python train.py --hop_length=160 --encoder_norm="batchnorm" --encoder_activation="silu" --encoder_depths=[3, 3, 3] --text_encoder_causal=true --text_encoder_activation="gelu" --text_encoder_inner_norm=false --init="torch_default" --orthogonalizer="newton_schulz_5" --batch_size=128 --lr_schedule="wsd" --final_lr_fraction=0
Rows from block 6 of the audio encoder of a small contrastive audio-text model, named by matrix and row number. Rows with one number belong to one channel. Each number is 500 + 25 x the weight over its row's rms, rounded and kept within 0 to 999. All counts start at 0. Numbers have three digits each.
After each channel's rows are labels from the 100 clips, of 14976, where the channel reaches its highest value: "lies over" is the class under the peak; "responds to" is what is common among them. Only what is clearly more common there than usual is listed. The data: synthesized solo parts of chorales (CocoChorales). In brackets: how many of the 100, against the usual share in percent.
# convs0: first width-9 conv, stride 2 (encoder.blocks.6.convs.0.weight, 192x160x9, each kernel summed), inputs 0-159
# convs1: second width-9 conv (encoder.blocks.6.convs.1.weight, 192x192x9, transposed, each kernel summed), outputs 0-191

convs0.161:473494506499492510512535516494515471532517483500532454477515505459535528485469466454465505521440514513481503464463473516530467503453493498487469521492515484477475430489538537542503497515475493483483485490486488497548521476494475510534516479475525484536513506495451506526461453508490499500488494470502486550476495530499529514466478512495475445454468493498500520527513498492518432558508514521504523515508493457502481540482493511508480486509459484479506488504526467488522534506519508
convs1.161:475497514470489535456511530492534502455533476502507448492517519485499492520487546479503478492456505425519476508458536494443537494478488528541497518501447511494471477470515528480494504500503504481432491489512483465502458488531475474486495493449458490494485516512513488508451499490453496513540501502515494506493480496474576479484472515543523484453480478478457476451520522476500499513469507473487472489520483498508510482489499524555505523497516507512457509513509483484482493509511457511483482510485497471545478515525494517496499481511477481504544517520509525509510439533528491497
lies over: F3 (53 vs 1.1)
responds to: note F3 (55 vs 3.8); note C4 (46 vs 10.8); bassoon (37 vs 8.3)

convs0.49:503508512555472473513488503479453480492512557435511511498487484504507519488511493494498516468486484476508482498542509494532505491502479480533523512513508531595462530495472499475503511532477491499478484518542474466520505461528527507519512480527488490487519497458521501517508517507523494524516500505474459503506502500510491485480594493503515501514494476463503473474498470470515493472493496506471505437486513475541536477509522511504503507498536574472517492473518450519518477535506529
convs1.49:500512484498553507574481456385555489476452460494474476483504497499498469484495486500531494509518535493505502508534547460533509516483537540475507497493515458522476494516518494495500463501491521470529531501495501550484525475537493542504484512532528499483502480483505514544522530492480468531482484487490516497508472516488487540535503488494518506477514502528495489464506484462490506492546491514513535480508493491499504491482492476458511464477547528481500507482511479515503466515522475521507530520457499518518509514491499523523490449521518553541525494497526461537466486516483515478
lies over: G5 (56 vs 2.5); C#4 (29 vs 3.7)
responds to: trumpet (70 vs 8.3); note G5 (56 vs 6.5); note A5 (25 vs 2.2)

convs0.171:509506532493494485513492492474493516505517459429526456495483460522500466495529495484490519477472512482500537488492454523467493479468528476468497518483519479498445445566485483482490501510501475510457526495499513467459511487470532497490489475473476494510513477517481471449474515508456533489535518500522487474522451516490548484514497499509476498506471482522533478485489482530503530521528520488462494491515473504526489479516519539500498475472421484489466490480488455517469541498502468
convs1.171:534441529523441521472546544460468456472482508488497489493511549506521500523514491518488529493483502419490480500503523454499510459548495501548479529495485468515488508489511465488506492497490491521448569500548502511521502520518506550468495512483480494496465496422468469478489519466537515499495533506498519527460479478476491519505533527481457503515482513506497501478497504512501495515477527512492498522514463520472511451460498494503506497509457462476474493486536497524464506486523485488541505508437509469513501469530506511489498493496485486503536496527479520502517495500519481475
lies over: G5 (41 vs 2.5); silence (35 vs 12.2)
responds to: note A5 (74 vs 2.2); violin (64 vs 13.8); note G5 (59 vs 6.5)

convs0.62:460508513491503502492522507516483512558515474537513503477522497464471541472517533521489473487496432497534487514478477494542493490511511485507465476523521469482503474507523496502505513484475518523487482502439487471503475558514490496508492492515505536494530530449450518492411501494499498520474576511537486506491502528525488508513509538497500523510503502506496488503492496494514457523440468480491491517505498471526491536509484512509506484485492447461514493436488515478513513469448483
convs1.62:479541510504465515480532519485492478465575503487495514470528525491512474524482449515519511513532534455506520530465491496441483539571474489483489556457519493495545530525519528491485462527514541506495533520504497500503512506537526474497478516479472509519489513477480477441511490567481499525477499491487524492508517464522489459527510503487501554481504497487462508520461455438483511496506527490482486449450477507524510478486500503492475486506502493500464450533507482501482465515528510477485511513483510485462474474498489478506526502508511474486496493498495503488482522471525464529
lies over: F3 (67 vs 1.1)
responds to: note F3 (68 vs 3.8); note G3 (36 vs 6.2); note A3 (35 vs 8.5); instrument: cello (35 vs 9.9)

convs0.158:471508503535523485509483502516469527446521504398495463497520461511529542528507509496467485500497491516516499478498507505517484509524455472489508535503519506538481501462519505461502515493485470473486501485527496508471526449514453488491504494540478516456517511519515493532509524491478505508527478518504453448565551479515500477494528461474496513525493486540498505481446450481462494535523516486456465479522521504485500508536499528486519509529503498517494492506527465464482494498502509
convs1.158:457491488497528527558498575532512517571521492499515520565495468491453503486566477519506527508522492456530520479476560441499475487475532461509522491535512501462468485472518490508533518496505524472469530527519478532501500515555488501518479547493513515518501507536454496448510504517472495524482477494516529507490507474506482531523524496475465486493455492533497504529530475472552495516490497512486490509507465521495487469486511473530498488463487473500489521473494520486493511493517508512499493486504506483487501523473471555491480480526533500535506502515492506482465527503523537488
lies over: G5 (100 vs 2.5)
responds to: note G5 (100 vs 6.5); violin (63 vs 13.8); note A5 (29 vs 2.2)

convs0.14:487502490495484468501474491504446506514541464517511455495503515544505407509467509516502472494464387516546493491508509544511494526511475475528521510508494510505501481533527464481493507479530533546519509466495520504497473496488508497486492498475454501490513508512513521473463477527515473531538529518456473464512518510508493491516493508483480518531508499547478513509488488486522470485451525501493501516516516486534491524491508514519470518519504472506520507547500430497522495481477507
convs1.14:525499529470496529516503496512515520482491481546501505496496455516502532524504527498522492499522510493499539450445498518535497487524497515518480456489530496520490511483497499512489495523505511522515496490511514488512474486531501496459479523535481531501496510482484476510513483529522503555441474549485576541527522500487426495529535460503481529485478555499517504467505488472498499494482502498464501536469510481526497528500466477513482511437538416509488505531531545476473479507525480504506532499519488488498470528472480499498489514422508533499503485498498525466486474508493482457
lies over: F3 (39 vs 1.1); silence (34 vs 12.2)
responds to: note F3 (40 vs 3.8); note B4 (36 vs 9.1); note B3 (31 vs 9.5); note C#5 (31 vs 9.9)

convs0.113:471480520508478522512485520490464548513506479500498504495486471518482507514547524494465500522423483506548504502499465438488482506511487487471523519474500527491518485525467507514518537476486491499482495492448531549491524479439555488512486503511448507515489510491503499535445459493512504489478505489485504531493500475522526492508467498511480485501518518566502508496509477523506445510509505505538513544520534502550547525516515523498486511546497487514509509423490522479502514459500490
convs1.113:534535524493481489508558493494482537481494529474511527532505489530510497478531495542522491482532541511517523481472519520463505479480534505417491566510540454504530529539495528522516480498521519516502521462468479520501490508495511491504481494542455527504488507508449496462510489515514484488517564506517509510474462492491500510502520544474507491494516544475461477516499506497487460477566515503547520448487519521508511476466504537500483480494497498474535506526481512552464471510495437509514517512511514498464531507480488464492519494509488447493528510506516509524524501504503518531
lies over: F3 (73 vs 1.1)
responds to: note F3 (73 vs 3.8); bassoon (58 vs 8.3); note A#3 (34 vs 10.5)

convs0.167:509487460540483478556490505494450471490481453459467492497466445465491455523533508505514528511541512480479514472496499545465514483533475481514464473471506497466478497471500468456489515505525473488486488476448477494509504490484461484493506501555504457498513501558455524512499514517478467483484488511539502508511455505523491510500489498485496503507475473535509471546488517518468483523479508500455481535480503495461525474472473505493471535462480503479510491482484548506496549479512489
convs1.167:432487519500446459484531476496450526492514528521437509504494498492509478510516444470489520479466495522511506529521509485526439478485501506469475513522477475480527511508510466544528459495494499471464474488511508488469509553447513461510492482521480490508520467496534477518504486525487507490524499461483525513457454483470465570520510488474481487502463525514503511508516506459485557500446510497489534495526475515515480449466513492508477495499463499496474520494525458505501492495491500474507479503477500488523458503478520490510496496439487492554506506496509536494530516499483529524
lies over: G5 (44 vs 2.5)
responds to: instrument: violin (53 vs 13.8); note G5 (44 vs 6.5); note F#5 (44 vs 7.4)

convs0.20:498493516559533457483497499497478533479504485544556480505486488517495510521489517513508492526420499489559458523512484487519476493530491465474493494457508505518511459490515403459472539514504515495513533522474467472508514506512518513503494498491460538469530490467505476476504496527496460503494520523509475509472515505522517502487535518490494462442498484518500483500489477532465484556478519476492475481500483486501520477481494458467505466517504480501530496521505448507473497515475478
convs1.20:496504516464472500434491537517492502523463447504487483484502458513496505498498518535514534502527499499528496496537527465490528547496506532415472496515483472525527470489513516483478488481519507535482484513509512478519498545487517493490510530494501484503501496522517474497536486509523530479466424481500475457464442520511528501469537546515491523497464478512458497497507515471521530487502460510485490523478465501534488496515487449481488583463521466531491536530512530491504490504483496481505483541498487456488481504483500498465470491470484496452486510496515458487522500505511526521
lies over: G5 (32 vs 2.5); G3 (27 vs 1.8)
responds to: violin (48 vs 13.8); note G5 (32 vs 6.5); note F3 (27 vs 3.8)

convs0.11:503541460491544491509479448508460447526535506479515456515493496510504516477473517500526499532472481460545486512473494489486515497497493527466479501479473473520489446507535487483513489477505505482497526482453498520538497497475490508522485499497551499508482516500514516556401483471481502518463517481511510503456519493514511458496466505488471444515476481525476513478464498512518448525507496511489517545534483468516492506487495516535459471517489474530494488498492481456503527518487479
convs1.11:497507504498497524543554497516473495469540520517540495484538538504510505518524531503510513521485534481511505495495511513471490458480485500459486464452508506553540451503502480510523445467486495527463487517480466473515516518511482509462494570508468500513529511475478464509479477542452497523478501452542534527490521493525520478500454509458474496506525498491486509529504495434527491556512500497487486505461464522504487478499525497540487454526559510517485470489455521455495503522512510516512514505511514495526506471514495482495536453521486481504505495493518514483460465537494490518
lies over: F3 (99 vs 1.1)
responds to: note F3 (100 vs 3.8); note G3 (78 vs 6.2); note A#3 (44 vs 10.5); note A3 (39 vs 8.5)

convs0.127:496537489467497515483528497500473483472504535486541476498506482492498529473533465517525506513500521467480504502489448475514528501442516560510530467528530480500572511556478558539510490498539497523523462533504549526483510491502485499503501527445520535531500497558535505521519549508508518473469519507484513497497500494533499517545465510510501501510500491510502526517508508455531558468517514500469495487480476491479527507485478475509512497474479504522486535545478484495526508484466493
convs1.127:500514513455500514521506469514512505510469517450465496526509431537480505468511496502554515513498486475434511488520519491512482523494518504512464513561474487497507512536505474489519461512527516496485494511505529542519523499494503525517479502551468509492518510468497544520487512479445505513512547490468532525516499490498475484496535522488497478563512511487500470558483512546489494468440486508514530510520512478503501523498531478456505508488493475492526457528530543456510495459524520522537527468499500490516522552462505503532508456502514542543521474494525498490510459480518512493
lies over: D#4 (40 vs 4.2); E3 (26 vs 0.8)
responds to: cello (90 vs 9.9); note D#4 (48 vs 11.3); note E3 (26 vs 2.9)

convs0.174:505465469497479500505467498487427469450519467526532454486501521494514534488468482523466501505515493489531513492504502533506494511489483516502514518469531487546495446525532498507471520484488513499525469544467529528525510508507432505509508510435474521555517518464489515516492522497478446539509511477500519552491512513455520511493521495486498456488505511531516535504478509481520480555470509477519485476502525484493526464533462501489490480541528486487484500518506487525517530532472531
convs1.174:494520498476511499472512518519529501485535506515510533467506500523517505551499511497487515507497504479522523443506522457478465463480502566512530557485466534546506533477509453486484508498510477507476477496519529499510566515480513525491481486488492495496502463487501501479515499504486461501528486523479523510531480472467556441523486491458492502483494536503476528509521506492483507529533463504453500488441498525450488504489526495486518527457495485460495480511488485459468551495505484478494516519504492461506491497549531532474472509505425525538523478507512528507493522550506498536
lies over: G5 (56 vs 2.5)
responds to: note F5 (72 vs 8.1); note G5 (66 vs 6.5); violin (43 vs 13.8)

convs0.10:492474497466481531483527530480476494502455485479493514503479503474511540500496494454470485516485450494483494483489529473487525529492519526502504527444498509507457454436514458479474492496516504512471551481553472483523531495484508501504475493479460470515539525485490518515513504517455473502501500501476520470490470523513523465486483523486495477484457535444496459523515468526514498481477505473467496480491479455554489495456523500451467508493494493497551474497477500492484504514438479
convs1.10:534486494515510481454526497478514495554486444501528479477494422523513493541508556533492525494496527470532534549509500484532503511482519537491520497531507499487503552524490508504469494508481498533482496507513484500532529455503489539504467490513516520489506529532503497520482501475487477469484483530495534493499493536523542526505547503492520508492484504512517524590496461476486509486511465465514508449474518502482484485456494471501504501464546564487512536491499493500452500458491495506494542498480475515519473492503492503510536537497506507444468512494521537525526468489502472497
lies over: D#4 (44 vs 4.2); E4 (28 vs 2.9)
responds to: note D#4 (49 vs 11.3); note D4 (38 vs 12.4); note E4 (30 vs 8.7)

convs0.159:518507487503472525486463512526460429469479549530468508480501507515491488464518510481477518517493464484521468521517523495496511502491511509556476506443494455502535507522498498532478525474564508498517511475540468485490509454485516464518509522481500488527495500471504542501464425469487496498478506510538445518515497495501571488513522491489505497517490491490498534500477474474555487546510469515507543474508503493542483481486500474493523500537458494484467468488490500529515496506514497
convs1.159:457522521475542490494513526481531494420560490496537534513539535524501493519495519490493551490492534522467495456504563494523502495459463521496504469508490504531507468469476543506524462474506521520496474477497465497540480489470457479501499548516490523513489505458488501482483520510491542518507527450516504486503527505525510460496535479505490501482493494475480497488487549543530527530492511502491484521476503476496482501492477452522524484487501483518465530519509449500482512514511548491532528497486495496494490564497475454495491498459428448505504514485504515522499503493510488493
lies over: F3 (82 vs 1.1)
responds to: note F3 (89 vs 3.8); bassoon (39 vs 8.3); note G3 (36 vs 6.2)

convs0.1:550497463493549525506490476470472443517497479405547492486502497504516476498483466493468489469466453465514511479489470520483482509490483479520489500475507488504498502513468475495502486487542534517489500487481547518511509502484470483492478487536497502483497491506519450501500520526479524479473490491498447461507442486536501470506518508499519500492493481533504513518464526517487464480514485517442511411492523494531476525493492500518516482544521489476540481510496499484484478533464518
convs1.1:492483508501539498494523474468520488455510576537546473483518504520481506506521540524476511520515469456545500514534491530488471468514495478533518448479478478495489471484508574527498490505508518484482497531539504450515475513479523504494500565531458508481536518551497496493518567519491483502484490488508518483464532520513514487456519474477496487495480482496510498553540495474526502508492479504509482488506509505485477552475534458506480503508468480508460485480484511494492512479495484548485522477507500514503509533489460519516493464496497541578493503504505516476498464469467505488
lies over: F3 (40 vs 1.1)
responds to: note F3 (58 vs 3.8); note A#3 (42 vs 10.5); note D5 (41 vs 8); note E5 (33 vs 8)