python train.py --model="contrastive audio-text model" --dataset="synthesized solo parts of chorales (CocoChorales)" --train_examples=39062 --gain_aug_db=10 --noise_aug=0.002 --n_mels=64 --hop_length=160 --input="log_mel" --spec_augment=true --win_length=512 --tokenizer="word" --vocab_size=56 --loss="softmax" --embed_dim=256 --encoder_arch="jasper" --encoder_norm="batchnorm" --encoder_activation="silu" --encoder_depths=[3, 3, 3] --encoder_kernel_size=9 --encoder_stem="single" --encoder_widths=[128, 160, 192] --text_encoder_causal=true --text_encoder_width=256 --text_encoder_layers=7 --text_encoder_norm="layernorm" --text_encoder_norm_position="post" --text_encoder_activation="gelu" --text_encoder_mlp_ratio=2 --text_encoder_head_dim=48 --text_encoder_fused_qkv=false --text_encoder_bias="all" --text_encoder_qk_norm=false --text_encoder_parallel_block=false --text_encoder_inner_norm=false --text_encoder_positions="learned" --init="torch_default" --residual_init="zero_last" --optimizer="muon" --muon_scale="original" --lr=0.015 --momentum=0.95 --nesterov=false --orthogonalizer="newton_schulz_5" --adamw_lr_other_params=0.0022 --steps=5600 --batch_size=128 --epochs=18.4 --lr_schedule="wsd" --decay_fraction=0.4 --final_lr_fraction=0 --warmup_steps=1120 --weight_decay=0.07 --adamw_weight_decay_other_params=0.01
Rows from block 2 of the text encoder, named by matrix and row number. Rows with one number belong to one attention dimension. Each number is 500 + 25 x the weight over its row's rms, rounded and kept within 0 to 999. All counts start at 0. Numbers have three digits each. After the name is the row's rms in percent of the matrix's.
# q: attention query (text_encoder.blocks.2.attn.q.weight, 240x256), inputs 128-255
# k: attention key (text_encoder.blocks.2.attn.k.weight, 240x256), inputs 128-255
q.31 097:507470535466491483560442420481516505434442463496470482496475506506509482548487487529505509546472500486491497489486514490497515494523480525511478530486475482477508484469502503498526439510487447484499530534444482473520468520486524517491454488521518539502491460494492536510509484486502480493512501496483478497499497469548485464497480503478546502520500502481512540463518472522491508530488
q.32 123:535508507490514475467528552498459533500535476498486524514496497530522504474475453451489524503473511493497513506491480467485497516418464503492486527507479504504445484513491505515492511502495496531485506550549477509494479512493497533519468476519504500487496499471514538521489487502417493491498544513471478518474544502515514487520509521484474491499490453460511478483519534523530503513471
q.33 096:503465477480508483570497567564472517540506492474455495438558491464483497480493542475497502540522497527517494482492485526501507524471503532500494495490527527497458495534483481551524423508503500492499460541517543486472481501472490526487506498444455529488486502474485521492476504497504496496513546491510505464548512496495470508512498520494474513513533531520494491510435466537464486485488
q.34 108:494505494491519511514528536511517485516489519506506489467469504504493503457507459505500517495493505477458496525526508516501487498496486445519512527511462503517531535524473501501497502508500552497495453434486534531487480487502475504507487502522501485432515509514508450475475545492509506523479511496465485495515488481464522506501510493516488522521486522460503527505481491486549509491474
q.35 103:513512472495489502483499511536508512477490536482526530522517524510505503525512493510499514417512503511479548611508512503516479489475473485503525502481513479542553488506480505505511510489483497533515535465540516502499505513478492515503493460476491531440499528501505534504512519488466505520466552495432489532493541479527482511501523494509439489488486486509488508491486493417523505466473
q.36 112:508556504516484497450479465487485490492522487534470474468471513557522499510487481464497506491487499483493529417505463493490481474556495502498492505499514530467498490491534495487485488497475472509491529472489489560556473498492519511496497471547511499511499486495522458508471466495495494474486489519513478514484507485554501478515477481488476499497501475516496500472583501527497522530510
q.37 096:490465500472513503498515474516493526452464506516522481519509510503487503485481550489510505515463523471504500506513540501482517499437527504483492525471451503522470525500495503543497514464529531479487476451566488499444503482553498539506469531531502537459500519483494528496552537543531498511509498530529489456529476510460538497481502521525489462525473493485486504504496515487508500469492
q.38 169:488513499547502490425477555484469502553479516534510540519483495482516498495487435485486452458494511515502499482482451485465496501468560501492496479491525505494481498511494508502481519519476530503504504576469490500532463514465475503497516486510511435523507475493505554507453463478506497484485475492420504549502541477526486471496497489518489502490501518533497428515541523508472512509506
q.39 089:529507498447492500525487441507494488471481506457520530480522513501515485473502527523516498564479500511517503509509528529539503504515487475500468505458491481482567518504499509523507504515488494484499546447509489508556504496558490518510526531499530519518499495524499507490515517483487522526546501417499477500482508509508494503503498489508502485473481553513503464497509498494481504497515
q.40 115:491533478492504505444507544492475492527477480547531504543491492507486483502466546495500474522495508507509484504504509503468489491497544519501503479521513492528527525523484489504494533495487566479480532484429510506490484504541482494494501480494567456444518429519484557500494499498526482510527464438474504475523486473472474482502498509519506512464520580510504469498525515501478499499525
q.41 106:474555491497508498483500568491488548488475507498492486539465492537512513544492474473482514457493507501497502514487508456487460465471464543481555493509520502545438505522486490517485496499489484545499551477557498496462491497474502511491483487504499486511517523499504475526567458476493507496471519464476539551512536527579482484508494502499494516534501475505500525473513518496502489480507
q.42 090:492525526534525503496550500481509492529504477491475480486488509533499542478501568491498488466519487477488479488498494498488502517539446465512501471491489513492483486510509486524481504458524524520515451473472503549491485504423509484509515500546487508528490509495531465520496498478485523499476513459556489478524488510517501527530497491505464495465490501493502485504560495539472500486535
q.43 092:449491527523495492481520530460467477488484476510498477520483506480494537512479474521478470472520500500478406507509492463465489506531538489491499511490529505518486483503478497483466460498492528477479438516447481484488461496534483495480489528500544511482494479496498563495534491513527510506505446557513504552504436473549452481487490524483520537492510484473511538518504500543531496540510
q.44 112:516448486494473511482525567505504498549523472478549510478488485472486481493522527538512482446542498529508512576502488544538478494525506494516521453505525505528509455498507495483459542513476507505501516497486526489504509508550520467507548474455497501450489505523508533487459516479478505492500487524502513536466530501500431506513509503532460516465510520521503447476536489489493493479489
q.45 086:513498538563523488491530510475507488556523505493502495445455509502489501491500500479494484487471498498512496562513469483505505520459594452497493534499480543487494524484521508499497456489491518517492500567460484484431491501534483509515481515511526491518504487514479485497500511534560543507506495557512491497480492480483504471503509496486533516459496467495492479493487486524488510547463
q.46 101:457497489500496498464475478519471476526507457529492523511505496510509503457473445452486476541467534511511501426494473511472515538465441461487467479500502478526509468505493481518514489498483499500489513460501494518561526494459517486489493490458522489518514537486507531502474453495474479529510516542461578515512527496514481491487487528496489480520514528523498479528497513493490525507521
q.47 121:503457527428500496517495455484541510464457469477452468520503490472499484503489529513511540597504512521512488499484518520514519517464526574512498523488452478486489501496517490516514469512530494511502531557495487466490478504502513491510471522498505511478497450500502468514513498506508498498510468483514491443522504525487548462501488507482524501546505508503499487466511480538462490500470
q.48 101:517517463557501504478508526501517497485492511538507500491471503542487470514467472485490520524495508464505495575479506484491519515536461530492484505531473470464485472506496489501480542495516507482496514503474515500472517511471495497487476486494497490516496457498493478503424533529585445511526486493536518509511482555494477478504529501520522504526530510473523503508532498518480508514507
q.49 083:523496494530492494474450536485538492490486514514503466533485492524515509521480467528512546533470484482520529505489545522508504510532495477495482508487498461469503540459500483471490466530531505533512534487497503489489462519516495496491506522518521476525482441526483553508456474529428532473541465491486489533477483503529487500510482511499507511531510528477515475529448541530480501480533
q.50 082:521507506486523499541508490437454514552507551524493496484542491502487503504490478492509479433527480528516487541523523525501511478474490513532503475485565520484523498537500507558491485487496524523512491482485500481513490508508500474491509537478479517521493492503510457507523482506472533524482481578482465495492501467432484491497459495492461498485488498507493505496490483467495497499507
q.51 103:474545507505479514481474520554511487473488514466456472493487514485487476486503548453513508530506514486511498505481472486534506525510478515484503495557442496520497516457497516485512484473523480494482500518511512482466547501484521460488519478507522494478513477514498471506493523478530472527493526470482517495515519508510511522488509500546512519552519499459501512501529472504549490498476
q.52 099:507477492411519487551480507449455499529507551545497514489487499482498473518496488545503504451503493504487476530516514531480507506492498518530506481503556476485492485497480513515490485510486490532498439459496494477521478483510519439487495522496516501482472493497509505499487479479469541506510472581453516512507510500490517482478500471501518502451497503509508509504492471488523503527506
q.53 096:483529492481504506532537487533502523431530479505499493498494514515467459477510556511506501531493519445494507481495496500496491493514535491473492480546461489533515487515492502509492529477495489491501517476542480519494551470491527519510471461501495496529529506489514472508460531515534424517485521470538499467494494495478548507502552473517501506535508506467496546467528463497469506503495
k.31 100:462522530474521530621494472479507484533551494477499515523535487497494518491514456499516504511467511486470503460490523478497480499490484470517501489534526513519470472500498493471539494513473495526539520476490463477533533488467467490504512528462489516528531583467493478486549525478500495474479515490459455523484471493549505494472501514496516451519508514490486530510518504473493510473473
k.32 123:473550496516496511474483541497501512501532495515516545498477497484490489467495532495506485445518502512519507466493486506521488463477538481491485508480501520468459505495507512489507473497506475461481471454541505517498484511511475493507514456514489460463483478501498538510437509495553428516535501468484508472492542491504541505520519491505485546467487464506495504491521526511517514497515
k.33 111:493495491524494504474520461474527480550492525563490475488485484490503527477511491515501477480526470504479491457510521512538513516562533487488531484511447528478542506525521508499518568489505525498490464515519518505492517490485535512508499473454455471480493446519485483474490529496481542513498545531475516474482512531486515498501522487478515552484500435518501482531450475514527520523492
k.34 103:497476508483509488494507513510484492502506457487529466509544487499512513506501529455501486552465498511501495470491522530470520508452504472540501508511505494489480539488493505489501520495501517477504529571433483503487459488503547517499492491481516456494514466507497512509475484535496510518529477504553455475521433462494530497512518504444503470482489514470504526468523502515472493505528
k.35 119:495497526563501506474497490482507529464495465508515455512482503515507481492528543521487492526484504484512500438508480511521493469532526523512456525509488520495417489472508515475488474518488470477486487527519476514505483499512539508471484515499555450509508499516492562511463490488507476512532439513524474475517470453477525504497503501518514511484549529478490483483483492513469510506505
k.36 120:497515499503503501537466548515541466500491511502520529487478512482476495480497466515512507463493517517510520558501482489516481487440527491469487481504542498535465481492491484531533522482535501493508477496496483489519536490459433492508488538491453526479531547501509519499490513509520401487506527471456507540501517528519486500515506493539470513514491503507492480492497510524471487484488
k.37 103:489443513490506507495471482475488513494477482525478527503483487504512508513478526483493495505499516516479468503513536501497498537527518479496512493485489522475540503520511530512467496492464546524470515493498523491444459478549517483483496424478534467539519456505477518487501497508532541501524487491532522454500447454522484516474508490447516531459501498478477475522504494495484506510492
k.38 178:545544496495489489473502572507489503449530518498516509453491512494495490496478502523506520482502460493513514485498474514493493468512502518492494517530474481476490517490483479491530483480515494485522492457545521557530511525514488523523500503515493491501453482501504547516481517505527404488514514513491515530463520525503525472514509475518508537480509488506530470465503507541495496459507
k.39 094:491510489504500490553496459528519517495520491514500466502528521516495511509513534541499486547504491476500481419511512507441497507522507525518472515472517513511513505472498498459490504518456470507518560483524500460532514507521496548511521513527484516540470535483494517497554491500479491490487463532532493481524508470510516497489481482512525479490469501498492546513503514446547496520462
k.40 116:552488509441515489399515511505479499467537506485455511490495503501530484535518478515493511515529491504506442497503516517502481521507515453501498539540501476466515522493504514489503523489489508532504530509559525565489533512525534506490511499499501477529487483495509531505447519518510429502455494465520459461469485508532514504506522508465496504443453483469528516474455463505528477501500
k.41 117:492477491554496491445528509500498522480514506512511510490429506503485517485550503503492471457536520496528470483517508512555504491524553487481466498485472529482446530499519506485499480510536522532451450455487509510481512486521494489486492434494525455510524476512480504506423506503535486506500521466493499449522525473502500504500508510512466515431483536483492473482479494522466496518500
k.42 097:502510505524482491469485498488533504540482467485520516521528505515496494557458430510517500518508509516518533537486521490481519483510490489472495489482505487530512456494507516502486536474517526507475526543583495443492541484502447521504457488464465546538514484506506526481544514502504513505523552526480556483476514499546481505505479511506514498529532467510515488480494481535449508502509
k.43 095:505550515517514488484510501549481511479503490445460533482516487500477469533457447476520511518473499481539545518473481496498512511525472471487544502543501473532529489518498489503458490491508512525505499543430456514532512535498512492521487480492494498471516475482530493498452491467496468508468518492474443557476514520466501496495478515514524473544495522490511519516529500482460507498516
k.44 125:536540500581487477395511464495524523478523483515496465496487519523494466517519483540489462515503493484524506495476444502455522490524486534499473511525516482487463504481497508486463481513514444493482527557496517536523525513452539529512489549536510486488489465518527539519457479493474503511517484546507451450511524524426516511497494509541496483551511483498520479518480508506504502527518
k.45 079:514510486430513493459550571501507491477555489475509530521543503495509529541505472474500501470460484506483506483494479514480514528467458536495498485459532484467528498515500489492487510508485501500532517520471488501571493511538506482513534500561499486516508489484515492507477493472516486493509493511464471502506492522517502506527490503493497465507500466519478470499520494488508515445498
k.46 104:517499484551498484599528511517506501529486465466543540455462504464482484484429515458492502499518468511482542527505464511516470503498519489502514502527510487466527489540500495476520536473499517482499475460520515529511516518465524524526466576515479519538475475493509528502509511534484486473497511458472499558499515509490507519533510487509479510453523470490515491505461534479509482469511
k.47 111:471474510445509527530444424486488488544525525518498518518529487511526514496509475488496491480505535495479458483519533492473496530507478467490510510496513512485543486513516509474532498516453508518505511438504491510475500478500517486475513466509521477521534506502478508488539497487475526499490519484499514447472482469533515498449527489458539499513494496534468500537499531494512514519524
k.48 083:472532496551502511529515489503561510514501478529517520487447500512471524509500499481491477492463520432494446471495462482532533501459510471507505501522500502481521492509487507471499486521491502476476510484476481489491496487426503476462474522480498480513537497504494526496459494509549469521555471495540482511535494480524517517546527515512515476509531507486486455521471547503472530512511
k.49 093:520525465500504501471504477499501535508502495519475488508443505505511529477475438516514518536479484495495491422495486525490490530468468439509490514529529480448504473483511503513506485477506474500493470513501495496499500511470517493492506467539492461569511464519502470517538499525541472480495477550488525529545492465484510497504518504507513487471471497486499514491503536518462468506465
k.50 073:532443519587504482520471537519510483480522515523517495473527482469503510523467450519518529474484487475482514510505544507517491495500442493497494492526518494510535489482514490516520479470510486501501489510445531501506507524484503548524493486504493548469478505506497492494485511525496499479500566448468457444514489516483466453492509497501528524494507488494518491470515475558526496504499
k.51 102:461467497516510512501512516476475515522464501494481486515494496528494521480479556468506444526511524503497528519526484489494494515442520504516513494498470513518486518496511507513488480533497516507482497504503475487494471470463536450489529508476547486455529483511505515491474471485513515512484438499506553463484514461536488542515472497486473485528497519493488468534425506501522514506527
k.52 108:524436530542493501508518549502520518510557502524543501486501495498513526523502458526495514500523467490519499484506509501503494502494497504505510484533492513523512467476527483517499463474526510542510486548503512491469508513500530517492487521486473528501478491525505511494511509485480486458475542472492428455500494498446479476509485492484513554481486500479510505465523460554508477520496
k.53 106:447508522476482535474537478453524510533463512507493525545495493508493502489534546471475466504525536499484499503512510471471519495490517519496495507494491494496450519522483505487485500528518510494492555516552491489483529476483494460489473539486518475471527537494504514481505477489541526499504493488523491474505483490517527553512480497497479460508529508474472470530493500498493531490470